From a checkpoint of a small image classifier.
Model: 3.1M parameters, 40-pixel images.
Training: muon at rate 0.0022, 40000 steps, batches of 64, held-out accuracy 49%.
Data: trained on photos of plants, animals and fungi (iNaturalist), 32.9 epochs.
Rows from block 8 of a small image classifier, named by matrix and row number. Rows with one number belong to one neuron. Each number is 500 + 40 x the weight over its row's rms, rounded and kept within 0 to 999. All counts start at 0. Numbers have three digits each.
After each neuron's rows are labels from the 100 images, of 14976, where the neuron reaches its highest value: "top examples" is what is common among them. Only what is clearly more common there than usual is listed. The data: photos of plants, animals and fungi (iNaturalist). In brackets: how many of the 100.
# fc1: MLP up (model.blocks.8.mlp.fc1.weight, 320x160), inputs 0-159
# fc2: MLP down (model.blocks.8.mlp.fc2.weight, 160x320, transposed), outputs 0-159

fc1.201:500511451500512535500571500500539417505500461386500619515500500500500463528500527500500500468500516500500558500479500630480440522637459500500546500474527542557500493429539500464500507500530500500438594500500500488644546501500500500500500500500455500500504500561500578506500534385507505491514500467500584554512500500567500500500478500511464503563479500496464500500500500500500490500449481500500406461500418500500509542500500464500530343500500548510500513509448500500457500516500520
fc2.201:500500500473500536500485500490500403500500502500500445527500500561500523500493570500500470500500451500553500492500500595500500577522585539445446542511500541590500469500500476547500565500500465500500537491500560543518464500500494554500525500500515544500500500500495500500520539622500532500500500500528500531540474407655415500466508500516500500484500500500500579450594500500569408534500500539526500412526500495500564500472473404599475422531500500428483500500569544500529500500444575
top examples: order Charadriiformes (28)

fc1.1:500500500452500467528500500500500546500500500500500500494500453500500551535500479439500608500500500586329489398478500516500500463500500536500593503500509500555498500507500528500500591500476524482500500489538500474500500500500500468515500500529500513538517486500486608562510500456500454459500500500524500644500646463524532529500467500500473519498500465500500513456458500500558480500366559500500435500500459500500527500488500521500436500503500450435373500550500532593485477496502475
fc2.1:453498421500500500468500480536565500500500456500439438500500500533502500500432472500500512386465540563500500496500500573500576412525500463500491500545555500500460394463487500500498500500500500500500500537417500534500457544500500493520500417500538500546500516522444477500598562500500563500445500500456488500388500522439500500520445500500367500500500496454501439500483481500500493541587513500500500443487500500476500426500495429571500468402500587466441500590539544499548499500519449
top examples: class: Aves (87); order Anseriformes (27); family: Anatidae (27)

fc1.240:534500528500500461500552458411500437506500500500490500500541519500487509483458500500500572500500643495498500534452495500502500500432388500606551500478500565500500500500477477500543459500500500504570500460514500519519500500352494500494536500500467500500500500500495500467481500500500500500500509500500460598500410353500387523500500583434379384443552464567500500500500514500500500500500500538500503456531500463500500442500500500500500499481576520500500462540500500500443527525482500
fc2.240:500500500528536500500534500484465500500555500500554500500391500563436500507580497500536500475533500500532441500491500500531447443500573398500505532488500382507497568534471589500507499500500500500500578496483455500418500500516603500531505330500500500533500500497500430500500500511500530501483500551541500526500500469521500588516500466396500500500563500500417500500500541655569468500500500500500567500521535561500500543500500500574500500534500500500500490500500561484469500494553500
top examples: class Insecta (69); order Lepidoptera (63)

fc1.245:497500478500584491458456500412456561500500500500500491500500500500487500385500495512500500457563500424434500469526452500385396500496500421509538500500545526500500500485500387500500500500486673500524500411551500500472500500551500500445470500522500500559500500420504500500591500516500533561500505442500500510480476500500537500500600421500496539463442500500500518500536400554500500529480500500502500500531500500571497500538489466499493500500391500500439500500500500419500469500548482
fc2.245:528500492442500518430507456500466522465504546452504500414500559500496523537553472517500470535500500406500500500500450545500481500500525405500500472446500500558500565500415500500575500528500522617500415500559457424438444528500500412558482500516500519500500500500500536466500470500445474470504382500500500500500500421500500495500492522395500494440500500539500643500500500632466516503498500555455486500542500533500500500500478480500500477550456494550527600423474500500491493500500500
top examples: class Insecta (72); order Lepidoptera (68)

fc1.186:618500500500500500549492500500500634500500494472457500495556526500462383500570500500454500500500543500500496517502483500500500450546500496542500496379500363580500500500500500542500500500550521496500472485595500500500500531565508562500532446500527556462500500557436528500546500499673500440519500509465500500500504500513500500576503388500500500500449500500500500500573541500500508500436500441538500500500554574496465500389500500500500500530534500500500562500500500504500500500477500
fc2.186:520567500481541500500500500534579584527469500549400460416500491500500500500550500500484485460474558510587512500560507500500505360500500488500500494558500537525598524450500577460475500500500550500527500503376585430500500521500458429549500552500520500500633500502399500465500500500444500409500500500500500462578500507500456600500544463546492456535500481500557500500500500500516500474500500500511500490465500500495530508471491500500452479500600472500500500532565515525486500560500453
top examples: phylum Chordata (92)

fc1.167:519500500530477500500568500500490526500488441500489564625500556572500578572607494500500450500500500511500500500627500500500409500500456500500500482494475500470500500500509500566520500482584500473568505481492504497500530500598500554500477500440516500564505523500510561500500428557474470533549415436500500547500500500500500542565500500505500457500436500500527500500500500500500509444500500500500500500549500485500422492500500500500500415500500500500623459500500389531500378498478621
fc2.167:507500575578500527500500523555500500500500582500403500576500495500500583543511500500518576500500453518500500500405436500500539500500500547512500500504500459500522542500566496546500486492612591500500500412540580500483432462470500428465500568612482523500500491500577500542500558500461500500500556610455379504500549484422500530543500500487508461500468500500500500558520512500500504465500500500514534500500500465500545500399500429500517525500500449500424500476583503500500494502435500
top examples: phylum Chordata (94); class Aves (91); order: Anseriformes (26); family: Anatidae (26)

fc1.101:531598500489500409500500500500500409528618500500500517549500500559500427575500500425533500500500500525500500482493500446500500493500500500495404500460497673420500571500500500525500526500500569500442454500500377490500529480500500500459490500474569500399500500473500500500500500481500500361500500500515500452536500553500556500500500500500500500500500425500446500500500500468500500500486437453515615500501557500483500500500504500500482511500411507500437500424434475500500463540500500
fc2.101:500500500500621513500500510467500498500601511408500443470526500508500500583500587586500500500537500500480559550491523471407556525492500522500471491500628638458500518471498496500500500475500543500560519500458500500444500456477473500500431500500500500562500575461500469500500502500500534437455521500500500500500493500573500500444500517500538572500500410456500500500500500500488413500637528472500500533469500571500500500500524535557546552477500500440500375444514500513478500500497500
top examples: order Charadriiformes (35)

fc1.92:379482554500465500500465483623500500495500500449500500538467500344513419500500500500509500477500500500500500500696564456500500496499500500491552500500500500514500499490468547433487400460500500589500434500467473500500500416399535469500500532492458535448500447500490500500448531500500464437500500515479487511500500531500500569555500480500507500448420521451518500500500528500539520500535500517546500500501458500500513418500500539484500508500544500574500500500500413500463569500542546
fc2.92:500500500500500500500399500540479560420600500500500500536673500500500431508500526500479501471500500511500479498500649500500545545500470500478500517500494466438576546500500500500409463500469500487420577488500514553500500500457500579500500512514500518500412505479511500591509500500500500500500532484478540522595500500529629499500500500495524500500527447553418486500480490452500548500500500448500500520500500500460434523500507427411529500500500486563462468460500557500410499500504489
top examples: class: Aves (94); order Anseriformes (55); family: Anatidae (55)

fc1.123:500535500500555500500466500637500500500500447535500500500500479546500545556514500637419500577500480606500514523445500500455500500453500500500500403500460500563500500500500486500500500500473500500500504482524500549491500500486500500484500479500500500500500446555500500500539500496542500500500580424483529500517500350500577553428500500577500500417547494548466500446539500519484500500498500447414500500344536483505500500500500500500500517500642500500455539437500476500527517519510500
fc2.123:536500557549500434516500500378530500500500500546500500523467500500562500500575580590463525493500500522500500476500500511493434500526456465500495500500500500500511466500454403500528533500500500605443500431471500477500490500500500553509500464460557429615556500500523456500433500500500505506536487437440493500563500375500500500563500500500500514498500500428500500482496500453500500500500402407500588505399483515500462570427532537484576427500400495451500500491500500500530500475500500
top examples: class Insecta (63); phylum Arthropoda (63)

fc1.207:431500500500543409500500477500500500500500519525499500449500500500337424500437438328500436500500502467559540443530501500506500500500523480500500466472421490444568500500500623500500465500400500500500500500500550500593562551500500516577496500500500469418500507465500554500493500507500477497470483500535480500500500514536485554584451500494500500500410560500497500445490500497500500500463500464408500488500498500461553474500500480467500521541541500528520500500623511500500500500500444
fc2.207:458494500583536500505500445458550567464385460500529500577500543560460547496500500500464500513500500500537500415500500601500500500521493500500500534441500487470457500461430477500500500505500500507500456558458500503492500500524505509510431500500539500500520500500532500500450531473609500500500539500500500500504495570523462500370500500500478559528455500590500500500500551547609578480500430597389500500556481437500570500500493500500522608500500500500418528500487500500508396460500500
top examples: order Passeriformes (51)

fc1.38:394500500394492533488500507500500500500534500500500500500477441473500583571471500500500500500500500500500573500488500455500500522505500542500500464500500500419500500564461500530500491448557561472500500534500500432500500500500500500465500500548500500517500482515430580500500500500500500500500500500725512500500537377472500512500500599500500476500500500508500500521500500530549500500532500500500627380500400553500500500500566530500412434488572500466504478462573506500500500509500500
fc2.38:500525500500502563500480500462500530375500527500452500500532509545500500542500500500500500500409413477500554500500500498500500500421521464500500500586441426500475500500500504633456425527515574500456512500383500500555500500500568500508535487542500426483500500500500500500500431464591452408388448579473500527500517500500500500459500598500500432475530500501464500465529554535484433500453524547500514487500500500500500586507495559464500500500419500509500500472496494422500500446567494
top examples: class Aves (85); order Passeriformes (76)

fc1.108:572580509500437567534556497500444500500500500512500351500500500500500500477500500500500537500435500500500500500526470445500500476500500467423434500500500500500502557506606546500500449500500465500506525433500555471500492573500525500500500500518500500511596500500414561500409558500396503508500520525500500542500510500500487500500500500416565500372500500500550500412500500500421500500500500599500436500540500612500520485540500500500500490500500507546624500423500500500500500500500447
fc2.108:500500556500511500500500500500500500585500500500447618500500500478500545500439500500393576500500500500500500484500554500462520460537454491450500500500318500447500500500500461419500474500500500500456537538519500467500633500500489500500627500500500500494420500500500500497505500396384468481500481471498453535500357500500500492500500500500500495500500492467496500531500538500500500504500500540500500484487500500510493434438500500529470448453512500503402434500496500500524509500530620
top examples: class Aves (84)

fc1.273:450500500500500500476500500568500448500500500514414535500499493500500414403500500500500477430578500500500500500500453472500500500500500517500583499455448500592500500440500500637500539500500500500504500494500474412530575500512458476483493615493500500500500443500500627527500537500500500574582542500512354456533493560500505500537392500527500569500514500489500500500494500500500569500500461500500518496500500500500500500500437500578500500588443500500595500557500587510500500500500500
fc2.273:500500530500500594554500500500440500436475541557464500588500500500469465500500522500500500500500500504560500500500589458456647500500500523500474500499500565522500500500482500607558500500527508500551500458530461500413500407500500550500415500500500588520456520467500500488500500503500500500467503500444500500500500433500562500560563500500500511460500500500417500500600500500500500500479500500500553500596647500591500492500466500544489500386537480500502487409500520500500500499418526
top examples: class: Aves (84); order Anseriformes (31); family: Anatidae (31)

fc1.318:500479500516500500443501375500419503516329500500500472553513500568558500469500550500500364526500542500500500445500518532500535432443558503500500500500500500572500364561573471437500538500500500500500459494507496500500516547500505500500500500500513500471500500579500500499585500571500500500500500396454500542500500482500470500500485541500500500442457500500500488500542606500345537500500500500422500500473500500500555514553469495490500507584502500488500500500500459500500500500500500
fc2.318:529500406478464576500500500449565500440551415500418508500500562474574500366508446500459500495500487502500500500500504500500500500500500500419568486500500500490499500486565500500463499447500500500500500500500500473499500520510502581500500502402500510500525595500500513571500500528500588500716500509500478500524500500500514500500500546525548579500509500500495491500493500500588500568500417578500492525450548556578500505495500500500500507564500500500464519500508423500500500529504424
top examples: phylum Arthropoda (67); class Insecta (63)

fc1.194:500515500500500409490500500500542500485500500500500498565500465500500454485500550436529435494514500500500496614482572500500500403525501503500500500467569624500500500500500500484518500519437500583500542468532465500500500445500500420503500480500500507556399389519500480557520587500500533539500392422500500500558499517550500560484521466473500489510435500497494500557500500410500500500500500539492500521529491500365522477448560500564498487500500474567500437500585500500420553437500470
fc2.194:479607495418538500500525401500515475500500500500500500500554504443378533500500414454475500517471500498511517500496521573500527412500519479504507500562500500500479493500535511517484500500500500499500481496500532500500500466538500500557520494415511500500538500500445386575540592552500500470470528483482500475368595557500503500500500502505500501500531451500500500389452485445463451468539549459500500500500425500553387500500500452394500538500533501464510541508508500500500553517589538
top examples: order Passeriformes (61)

fc1.35:630500500450468500481500481500417500445500500429548500500500500500472532482475500500501500500403478516500500495500500542500437520520500499519500500500548585584500483527588500500387461500545500542598518504561500500552546523500501483558500535500500500481500463500500442500500573515500543547513466500643519558500500452500500537468541504500500485506500461500500490500500500500500509317500490500463441500500500472660500458507500488436500500500500500528544500553500468488563500500500500
fc2.35:494533490500500500468500469481426500500500500500500500496500567445500440500451498500500466531500401475416535383581495500500540500484500500515500530500500478500500593500441500534473500544500500500485500500426500500472519500412528444463500581528500370492459514489555402500550500433554568573485500500500527482436500497395500500526500500487420500500475500496534500577500562549519500618500500500500500500500602500465506500500603500495567485491500540537444500500500500500500487571500565
top examples: order Passeriformes (63)

fc1.182:500448653558500505500500500556537500601500435500504500500523500500410490500500500483495500444500573500500500500500500500500500517503460565452500500500500500525342500500500500462441612500500548500500500500500500446552474500505501518500481462463551500529438552500461484500500511527479500500500500500516470500545485602500477500526497500643500534564500424500581481549450500500489482500500500500489432468500500500500538500500571500410500594500507500500500647500449500500500500482512500
fc2.182:537500513500607621500422500500500495500489500500500503469500500406518500507500510603500500530510592523469573561500500500500537500500500575500500631561441426500500524500500500552590500513500500500448500495500571533500480425500553500447500514533500555500460585500446500459500510498493454463513577500500521533500500565500500487500500533555500500586496500460500500500500477500533380500631541500499532500500500543523500535500500477500500500500500481534500500497550471615500452501577500
top examples: class Insecta (63); order Odonata (25)

fc1.287:500500388493500500500557500551422519489530519500500500433500449580458500500524500635500500500500459500467500500500507500506519500500518580500435500500500495500500426443500510500468449500500500500500491362506531500500500472514477500604500500500534500494500442499595500450457443512490500602570500513468507471527438515500502505500469378493456500438440515500469500500566569451500547500487511541512522414443500500583500490500500531500460454473497500500410543500500441500500422470415500
fc2.287:500495403407582529500510500457534559424500520530541422546500500500500471495500500500517401500500470500574479402511492500500444500609489500500500499500500500500445577500569484500500495524500435541547500500500500500500431500500465500500621572500453500500629500562612499500500500397398500451500500500457500500531554559527500514500500536500548523500500500560497500500500500500500500483603500500500500481500500457500500501500500500445500500500500500500500500460514535451500500564388531
top examples: class Aves (85)

fc1.208:570584500500513500500533499500500500500481527500444500500500500500500500500500462500500483478500500500500500512500500501436485398484500433538545500459500500500511500500514409561500500556500500500500500500548500383516557492493500526640465492452500473500500500500543486371487500436480511500500500500500500479500500548500500491500500492397614610500500500486500500500549500500500529382500531563500497500440442464591500520546500500520500618470621500500500438500522500500500509570571563
fc2.208:481500552434454500500500505475500548456557500600500500470500500500397416462401501577500522457426500500500500500500572500507500500506473404500500500500561554500507500500497500500500500558500500500484478402500500500511500552500500500500500500447559426500351500500526459635409438500585449500371516500449500500446518500500500500500500496495500500500500490500454500500500542535500505500584500536496500500500500500500476500470500500469500464500500500500500442500514450500536624504584500
top examples: order Passeriformes (53)

fc1.247:500500512500480500443500500608500567546471501344508541521565500541500500500361500503500500556500441523500500436500511514500500525500543500485545459465530500500479500500551448528500522500500525560468548436500611456500500500500483463500460500500500536500500500558436369500482582503500445517463500559491471500446586500495600504500507500454500466418475456443500500485549480500421458435495500535500473500513443500500500501468500597495500500490500500554441500500500423500500493500551489
fc2.247:500500555500447440543521577490482461500469484406500380558500479418500450500491500572500500500542526519580500500554504500500560536445500481578475535467500500500515504500500500493475500500469386459463595550500500420501458500454464500533500529443493500468452555500500615497503500366527500410484500500500500492500487588484448472500519500471500500470549500500500503504562523500500547536500579500519500520500504500489500500500573470440496490478494569623442526455523500520500449500500508
top examples: class Aves (83)

fc1.311:500525500571529500550519500452500500500477476555500446500402385500500512421505500500413515500500500485482476538500505460500472534500467500500500470500500459537500547500529500500500529500487473453532429398557488500500526449500429500500500467500500492500547500500500500404600500496554490500500500500500407528568507446500483535465500440531481500500566503499500490500500458391475500500500500517503504500500403500508500524482500674500553500500425446500500462584428533532485556449500602
fc2.311:491570500500479500494500500500510474500606397500500548500500500452495500500598494500500574500500500539523500500565500500520500500478500567500500500446497500500500602500500500428418552500500520465525500492427511500561497500571528500500545500500452500462603500500518565482500500538468511500517557500538500401527469482433519500500496500547500560540458484500500500429608618500538500459434502505611500500446501481500513534511500517500429500500542525542573500486559395457500485500483595
top examples: phylum Chordata (92); class Aves (85); order Charadriiformes (35)

fc1.170:500500500485500500549508500450500500491500487593500500511500448500561500500500473500465485485543500537444500502500504480473500500529440500500476528500500500500500500500500500500570500500500500500509533500500457500400500478497500500515500442445475500500573500572500541500543414478472532500500500500427460458461512574500499496500505500517535500500489552500535500451500500500534500769500471500500537500494500559295520500500519538495422535470500500500431500561500568478500490500500537
fc2.170:537507500500462424474519439455375555500500500352558582418500582500451500525434537535500538586500500533500500494458565514500500537450500500500569500500540455446500517500509554500539480487500491500564500471497544500500462490497516500507500500500500499500500574500500500475464454469508515500592500548415552465494568500434500533496500483430448509522500500515480500546455500512513516574500500500500439520532587500388515500527512429500500401500466500500482453506519495449556500527500587
top examples: order Passeriformes (58)

fc1.283:457500500500489550500500477500500531521500457411565469536571500498489523484402462500497500499466500500334605540488500457499493481593500500500500626500500500378506500512500512462500500500522500500502500525471420514494500519509500464570500500542530500500500564405500500455500538500500536500514536500569542500418500430500390518521500500500500430500500470500500500500500436470514528586482500567500526414500557528464500502500500500531509562508500500556500538486433472469549491588500495
fc2.283:507500403510417491481500432581475500389500500500500500500500500500536515500500500456500500500516500500469507498492454500480500481440500500500490446555500526638500433500500557499490497500500500522475500500421500488500500500500503500500500500406425500500424500618500500451500542555500449524481467515440596503540500500500503482500448554500403500497548514561597562500514486514538500484491500461500539343478500488465558538448500511490557468500472475500500500574502500561461450500550422
top examples: phylum Chordata (98); class Aves (97); order Charadriiformes (32)

fc1.130:466354500500500500532500500437504559521500468500500500500461558500596493487469415500500500500536397474538500500487420539389500500458500479500500501500467500540500500475500500591608500503500500500462406500426550559500525481529435500500500482500500500546500500473522460429408523568500597500500509500500500545449500500500529519429552562500473560559524500500500500540547481500500476500476500547436500500500513508500500416461500517592596444525500500500500500453500512547546500576500502
fc2.130:400500570469500478500458550487500500521500492594394500440500477500548566500491500543431500508499471500522500491500459500500500400464555484500457526374500509500526500500500457526441500502474542500439573500621500500500464500500500500500500567500500500500500498436500450564500541500500500395509479479484500417500500500500445456500500445500432500573500455500500497561571500500500500500521500500500428504500466468500453427500500568500441559537500500500500574469372471500500547446543559
top examples: class Aves (90); order Charadriiformes (32)

fc1.189:500500487500500491500500500517500500500500487500500500500430500533500533500495500500434580500567500500500365500500500413500500500521500612427422500471500500500500483500568396497500500478484500516500500500423500594500500500500551470482589393500455580581447458518500387553500500547533500500607514478500557465500555484500513500516521500393591500500500421438500459491500530468500500500500500552500495565500500500500545500559500500500438500475411477572449523495500500500500515500500500
fc2.189:500500534500551500500500500457571500453555500567500443548550500455500500554500500485500500451500578502477448500377500509442500423500500500358448500514500500472500554558558538500500500561500602500500503500547476508618580464500428500500453496500422500471500500500500568500500500481500500500601568500463500500499500477500592470500500500500500500490422442500572505481474516616595519481500500558500500500470500500540500500500467500500443491500500500500459500506384500500448500500495500
top examples: phylum Arthropoda (61); order Lepidoptera (54); family: Lycaenidae (27)

fc1.124:500500500500500500491585500426372515526500447410577500475484500500538557500500535500500500500500480450525517562550500537500460500509513465562482598500500500471500407500500500528500500500507441500500500500500569500555468500500549500457500500500445560486547521500577593449474599500485604500555586474518428478500500537500439500500500515530500500500487500500500500500500433469500621500470376563500438513500500500500500444500443495500436531470483466500500504431500499565500477428503553
fc2.124:483500500500500500454500515500557500421550500468483512500491500500500512443500553500499477500500483500500597567447434590500554427500393496500500379500500514502500500500489500500500500445500585523500500463530500500475528533500500500500500444500500458557500458500585500500500560500547500460364500489500500500513485500500519461470448467500522538500506407624537500584453466538500500500500500449497555500473596500451500671452500491500488500443500438549500500500567494500494494500489500
top examples: phylum Chordata (97); class Aves (95)

fc1.296:487529500500455506500458470445411483500500500555483579500500500437517500500512500500455614500485500400465500500492500500500500500511534500500500500472500539500500500500355500614500356474483470500500500500478491500500513563500394567474500510500500511563500500500500529500536500500448500500500500534545500553500620594500519500510500500500500484500507523500507467474449500500500500500500500500456500555500423555531500534454497385560500415500553520500467479557500459500500506464634456
fc2.296:500500500508461500498500439486598500536500462514457476500498476500473500500596492500500444500500500500463501529500500500479433500482470532532500500500500445495518368572500500500456500500500468558514439478500500500435551500446561500500500500514513586500500500515500500500513500543500601568500404540509467563509576463439500500500485500491461500500500500500618500500454572500596522481500358548500497539500500501567405514500468396482498500514500524500463571418472531554500529415500500
top examples: phylum Arthropoda (92); class Insecta (90); order Coleoptera (32)

fc1.127:604500587500500522500514500500500528574500500466500500500500511500511500500500500485414549621500424500500500500500500574500500500500513500500415500500490500500500439500467502491457500500550500518500500536468500500326501500498500500467500500500602500521500555522417492500500528618477500500500512497500500544655514425500473564500577500558500500615500560500539500500500567500500455495500500500400500500478500577500500517500500571481500501499500500500500472500500530492460447500580522
fc2.127:484500537500518429500462500555500509500500573483500500500500500411380500445500452503500511543500500487500570500500500467500500458500500475500422335500500500500500435472557500500500460500464501500500515368500517500509500564500500500500396434438500463530500586500510507500500500565484511500500500500500500555500500364492500500547500550500478500494500500454451500469500513500556500519491500500574500582362538516500604500549480500467500500490414474428500500496500500500442500500500500
top examples: phylum Arthropoda (77); class Insecta (67); order Coleoptera (27)

fc1.250:453554546537505500500500488468412505500485523432597526500432548515583497500500512500500500385535431649474522469500500500518435546461519500511500496498478476582444483465539439440652487500448500481610461430500500452500495443500465500500500506489478500500500500555500442500451508551500555454503495475530500500451500491499500525518500500500532505500459491450525510500539541500491524500478500463442500500500446454480481500534473572491468500401558505477449500444489538500500500607500500
fc2.250:479500544500531500500561500500500505488456476503453534444500500480497500416500500500500500538483543500527568500537500561485407500508500500435426459531478402489572500500385500483500509500483500467576500500491446500569460500523436500500414500500500512500500500500442514520500595439500522543528500500500592500500553500458394575489500500531509549500500551507500500455500500486475456467500500347500582470500500409427500470500500465582500611500500500494499477500412493450494524514500500
top examples: order Charadriiformes (95); family: Scolopacidae (69); text has "tringa" (41)

fc1.187:543500500504492401500500500500421450500452500460460459469500449483449500500551429456500500500476500500523500500557507478474500500500500546394491500500500500500500500500505486404500500500502489500509541500440500585469656500427429530500561500403500516500500500500440500500500500500500598500500550500555420499500500500500537487578500500500500500500425500530460543388424500515500446547500500499423500464500500538559500455500500484500500500500565540517375489444528500543500500509616500
fc2.187:458480521367500503435500504564498500542500478500576500579500540500486562500551500548476519500411534551500498432500500500466500581500500553470602500498447500500546535531500565500500500500493500473525565639551500500442458475500548500586500500500543464500562510530490501480498500500523500508551500428500500465500500520548525497438464500500504550532475500480500465474500500500551529500500500542500493500500476569533638644467500537541500500483548510500408500500473523492446500568494500
top examples: class Aves (84)

fc1.42:500500530449534543577526500508488500556500500500496500370500500535556500499500469500500542500500524500500500607426540500500471500570500500437535358500565500495573569529500500530500521471537500378500392500511547500500500500500462500426500500500537648532500500532460500382547531527500500500563489474500500500500500500469500500496498500500469500500545500500500500500509492528500500500500500505542461500623517500500451460423500539500479530500514500500500569500500500460500509461371480
fc2.42:500579538500510500500487510500500500492500500500506494646520500495445492530563470481500566523486500500501500500523500528602593500523500516500471493539502500500500560467485500511500500590619516500500543420511500500378520500500477539454500459490514651500475478488500521500379561489500500458500467500500500500483500500500500620551430500504527500500573495500503515500500537500500496427500443500500597500500436533500500408500453500466530436442489499488500462500583540524500488500500528
top examples: phylum Chordata (95); class Aves (92)

fc1.261:497413500500547580488452500541500453500516439481555500397500500500559523502500500589500534401561447517500557417500496500500500606444532500568533500397500435500500500500500521509484521500454500500531396500271500564537472500500500500526407500583488517500500500500500451500501472500500488445506500507449466500526500518500447500500540449500500545500536500500515500530491500471598500511438500500500500500481504485497528500500486500500500500509500519531558493500489500574497500500500500
fc2.261:474500500523500500500409500465500500500506539500500514500510529450500500500426500499500500508495500470500573500500500500500472500583500500500547500521500500431500420500408500565500468492500437500500500500500500500604500517500437461565321500500500421500514493575517500553500500500500553547621547496437500586500500500500525500500581500500500561583551499510583484500336563555500573500500500543500500500553500500500478457500487500500525500493500500500519585527500500524500500500554466
top examples: phylum Arthropoda (83); class Insecta (82); order Lepidoptera (39)

fc1.135:500535500535499500500655581455448500542525520471500456464509500551500489456500530589500500500500463569478478482500458535619520500626500513500500466500500502550500500500464504500444509468485518486500500460461494456486500483500420500444539500509520488500551500500540500500500500532497500484564429447500576442500432500499479544536500588500514526500500500502500443626438500500526500500628437450500544492487511500500486499500471500500482500472500500500390436500472520475500434569409496
fc2.135:500425500419409500440500500402589564500504502535504452500501528471601500500500535500500500500500494500500500500500500500500453437500608500504500451500467500546500466509401500500500500500474500500450442500500587459437567500474500500624500491373500500520500455571461500593500452500500500480500417500500500508375380575500499500500538479500500500500500504595500500454500453500500500500500543479423500500500500457527480560500533500502500500500500500500500500500524500500500500500500587
top examples: order Charadriiformes (27)

fc1.80:500542492533492491451454500500478500542443500502500597485508550421500500509305509460500555491500500500500500437500500430507526519504500429500500629457396500525505417500502500451500500538500500632417500500500500500500500506500500500529500500529500500500500485500573500413534500500500511500473500500500500509500502500500546536580428500500500406500434454490500449500474500499500500500477500474500500557412396500511477500500558480500500500486499500500387524500464544500536500500576500
fc2.80:500500500381402527500501500500500500500536500386416500483543500500449442500500500457503500491500500454500500500565455500477503500500467462500554500520500436500511591465503409500518500494548542500452500500500500558500455419500500500451639532500445515500423464500491500425347500502452500485388500473500500537451504430500485493500500542500449500500515500556500414472500500451452500500500500505519563500500563500484540500500500480500500500505609500500500568500500500500529500408470500
top examples: phylum Chordata (96); class Aves (92); order Charadriiformes (30)

fc1.221:500500500500500505500500439500500511500447519503500529502500439500552500500500471500500500500500414507469466577500577455442583590417500500422542500500500500662500500500484472386546460500500500500550500450500523499500500482513423500500449500551500479531500414634486500500500500444500568500500500553500500500500435500500500500463541507562538561560459500500500500500477567500500682456500487500489500522500500468500548500500500536471500553500500500500496500424500530500500500521587500
fc2.221:491450521500490500500550563548500479574420442500500500500500546500500461500500599500500500500473453600461535470598500507508553536500500554500500500495500500500485522625382500500500500501480436500500480507479500500472500520500500500695500500430500528478559463500494474539522500500616500500419500500482500500500489402467527444496500500500500475584571500500500524577500500447500500500518461500617500500500500496500507427500465500523500511500479500520500500525500472444500457500421500
top examples: order Charadriiformes (32)

fc1.214:500500500480500500556500521464500610477500500500538500500500459500548500568573500500500660561409502491521593502500446500500444500500558519526500449500500500485500500594426500539500500500557500500500500500601500505567500532379500476500556511500500500500500500428500440529596500500500505564525523493500500500405435510500506559496500402442423534500494500525500500500427416500500500475499451465548500500500500500500500500500465511500540500507413500500445563500484596460500500500500500
fc2.214:500444500500500500500500415500577500500500465500500500500500452443500500500500500500500546500500500486520567500574523500491411500500500521358443397460500500500500440500493500500500500500516500500486517540500498512500500500500500500500400587500486515500397413435520460500520470533408500600500460500469500418516500505549500490475500500500397500513531500500505500500613577361500500500500500500441497503500486500460500417500500500500525500498500553413436438500459500426500500500495568
top examples: order Charadriiformes (31)

fc1.226:439579513500500500487500478500368500500458500406534403500527500561500559500500500513456486500469500603500500535500500500438500500540523500478467500500457466479500500520500500529500500515500500500500466520485420490500500500500500500500519500500500532500529500469370406492489500510500500532500675483527594559417500500500500521407497491500500584413506608555542500500539500500484441500474500562488500500500508500462478500486482528552409571500500526500500500500500558568523556483504500
fc2.226:465500525553500518500500515500500500500614500449424618500504521500500387500500495500500504500500500500483526500479508500430500494488539510565536490543572500500500494487489606536500454500488500458500563518500500500500586553500513500500513440500534500602429513586620511527480555500500466480472500503500500473500500513500500550500578623500565423468500460496500507500500499544500454500544408500500500549500467385500500500500500610557500500500503485500470485468500500536472468547500405
top examples: order Odonata (25)

fc1.50:500500500504454500514500572393500500500500500558540553503484504500500433457500502500462559500540500500482450500500477500500438351508500500500476603526522465500468449500500516500551500435500560468522556500500485500440500500500440500512423525380500522500500552500519500509500500500488445500562500464500444520528500476477526635500652489500500612459531500497498492423500500500520500510500500545500500500508500500433487500500500446494517455564548433464500462461374540500500500500500500
fc2.50:500500500500496589505462478500475500485500500448500530500476392500581500639474500500500500480500543500422500500500500403500421587503439531500500500500500500481458500500500452488500500500500500499500426545500566467500476453525567500434421500500500585544526643572500500500500478500500500586500500593500459500540530500607488500500580500619500500499500500464500545500533526496500500500500500500556483521495500490500543500500405500513500548585500500478500524500500469528500503591500461
top examples: phylum Arthropoda (73); class Insecta (71)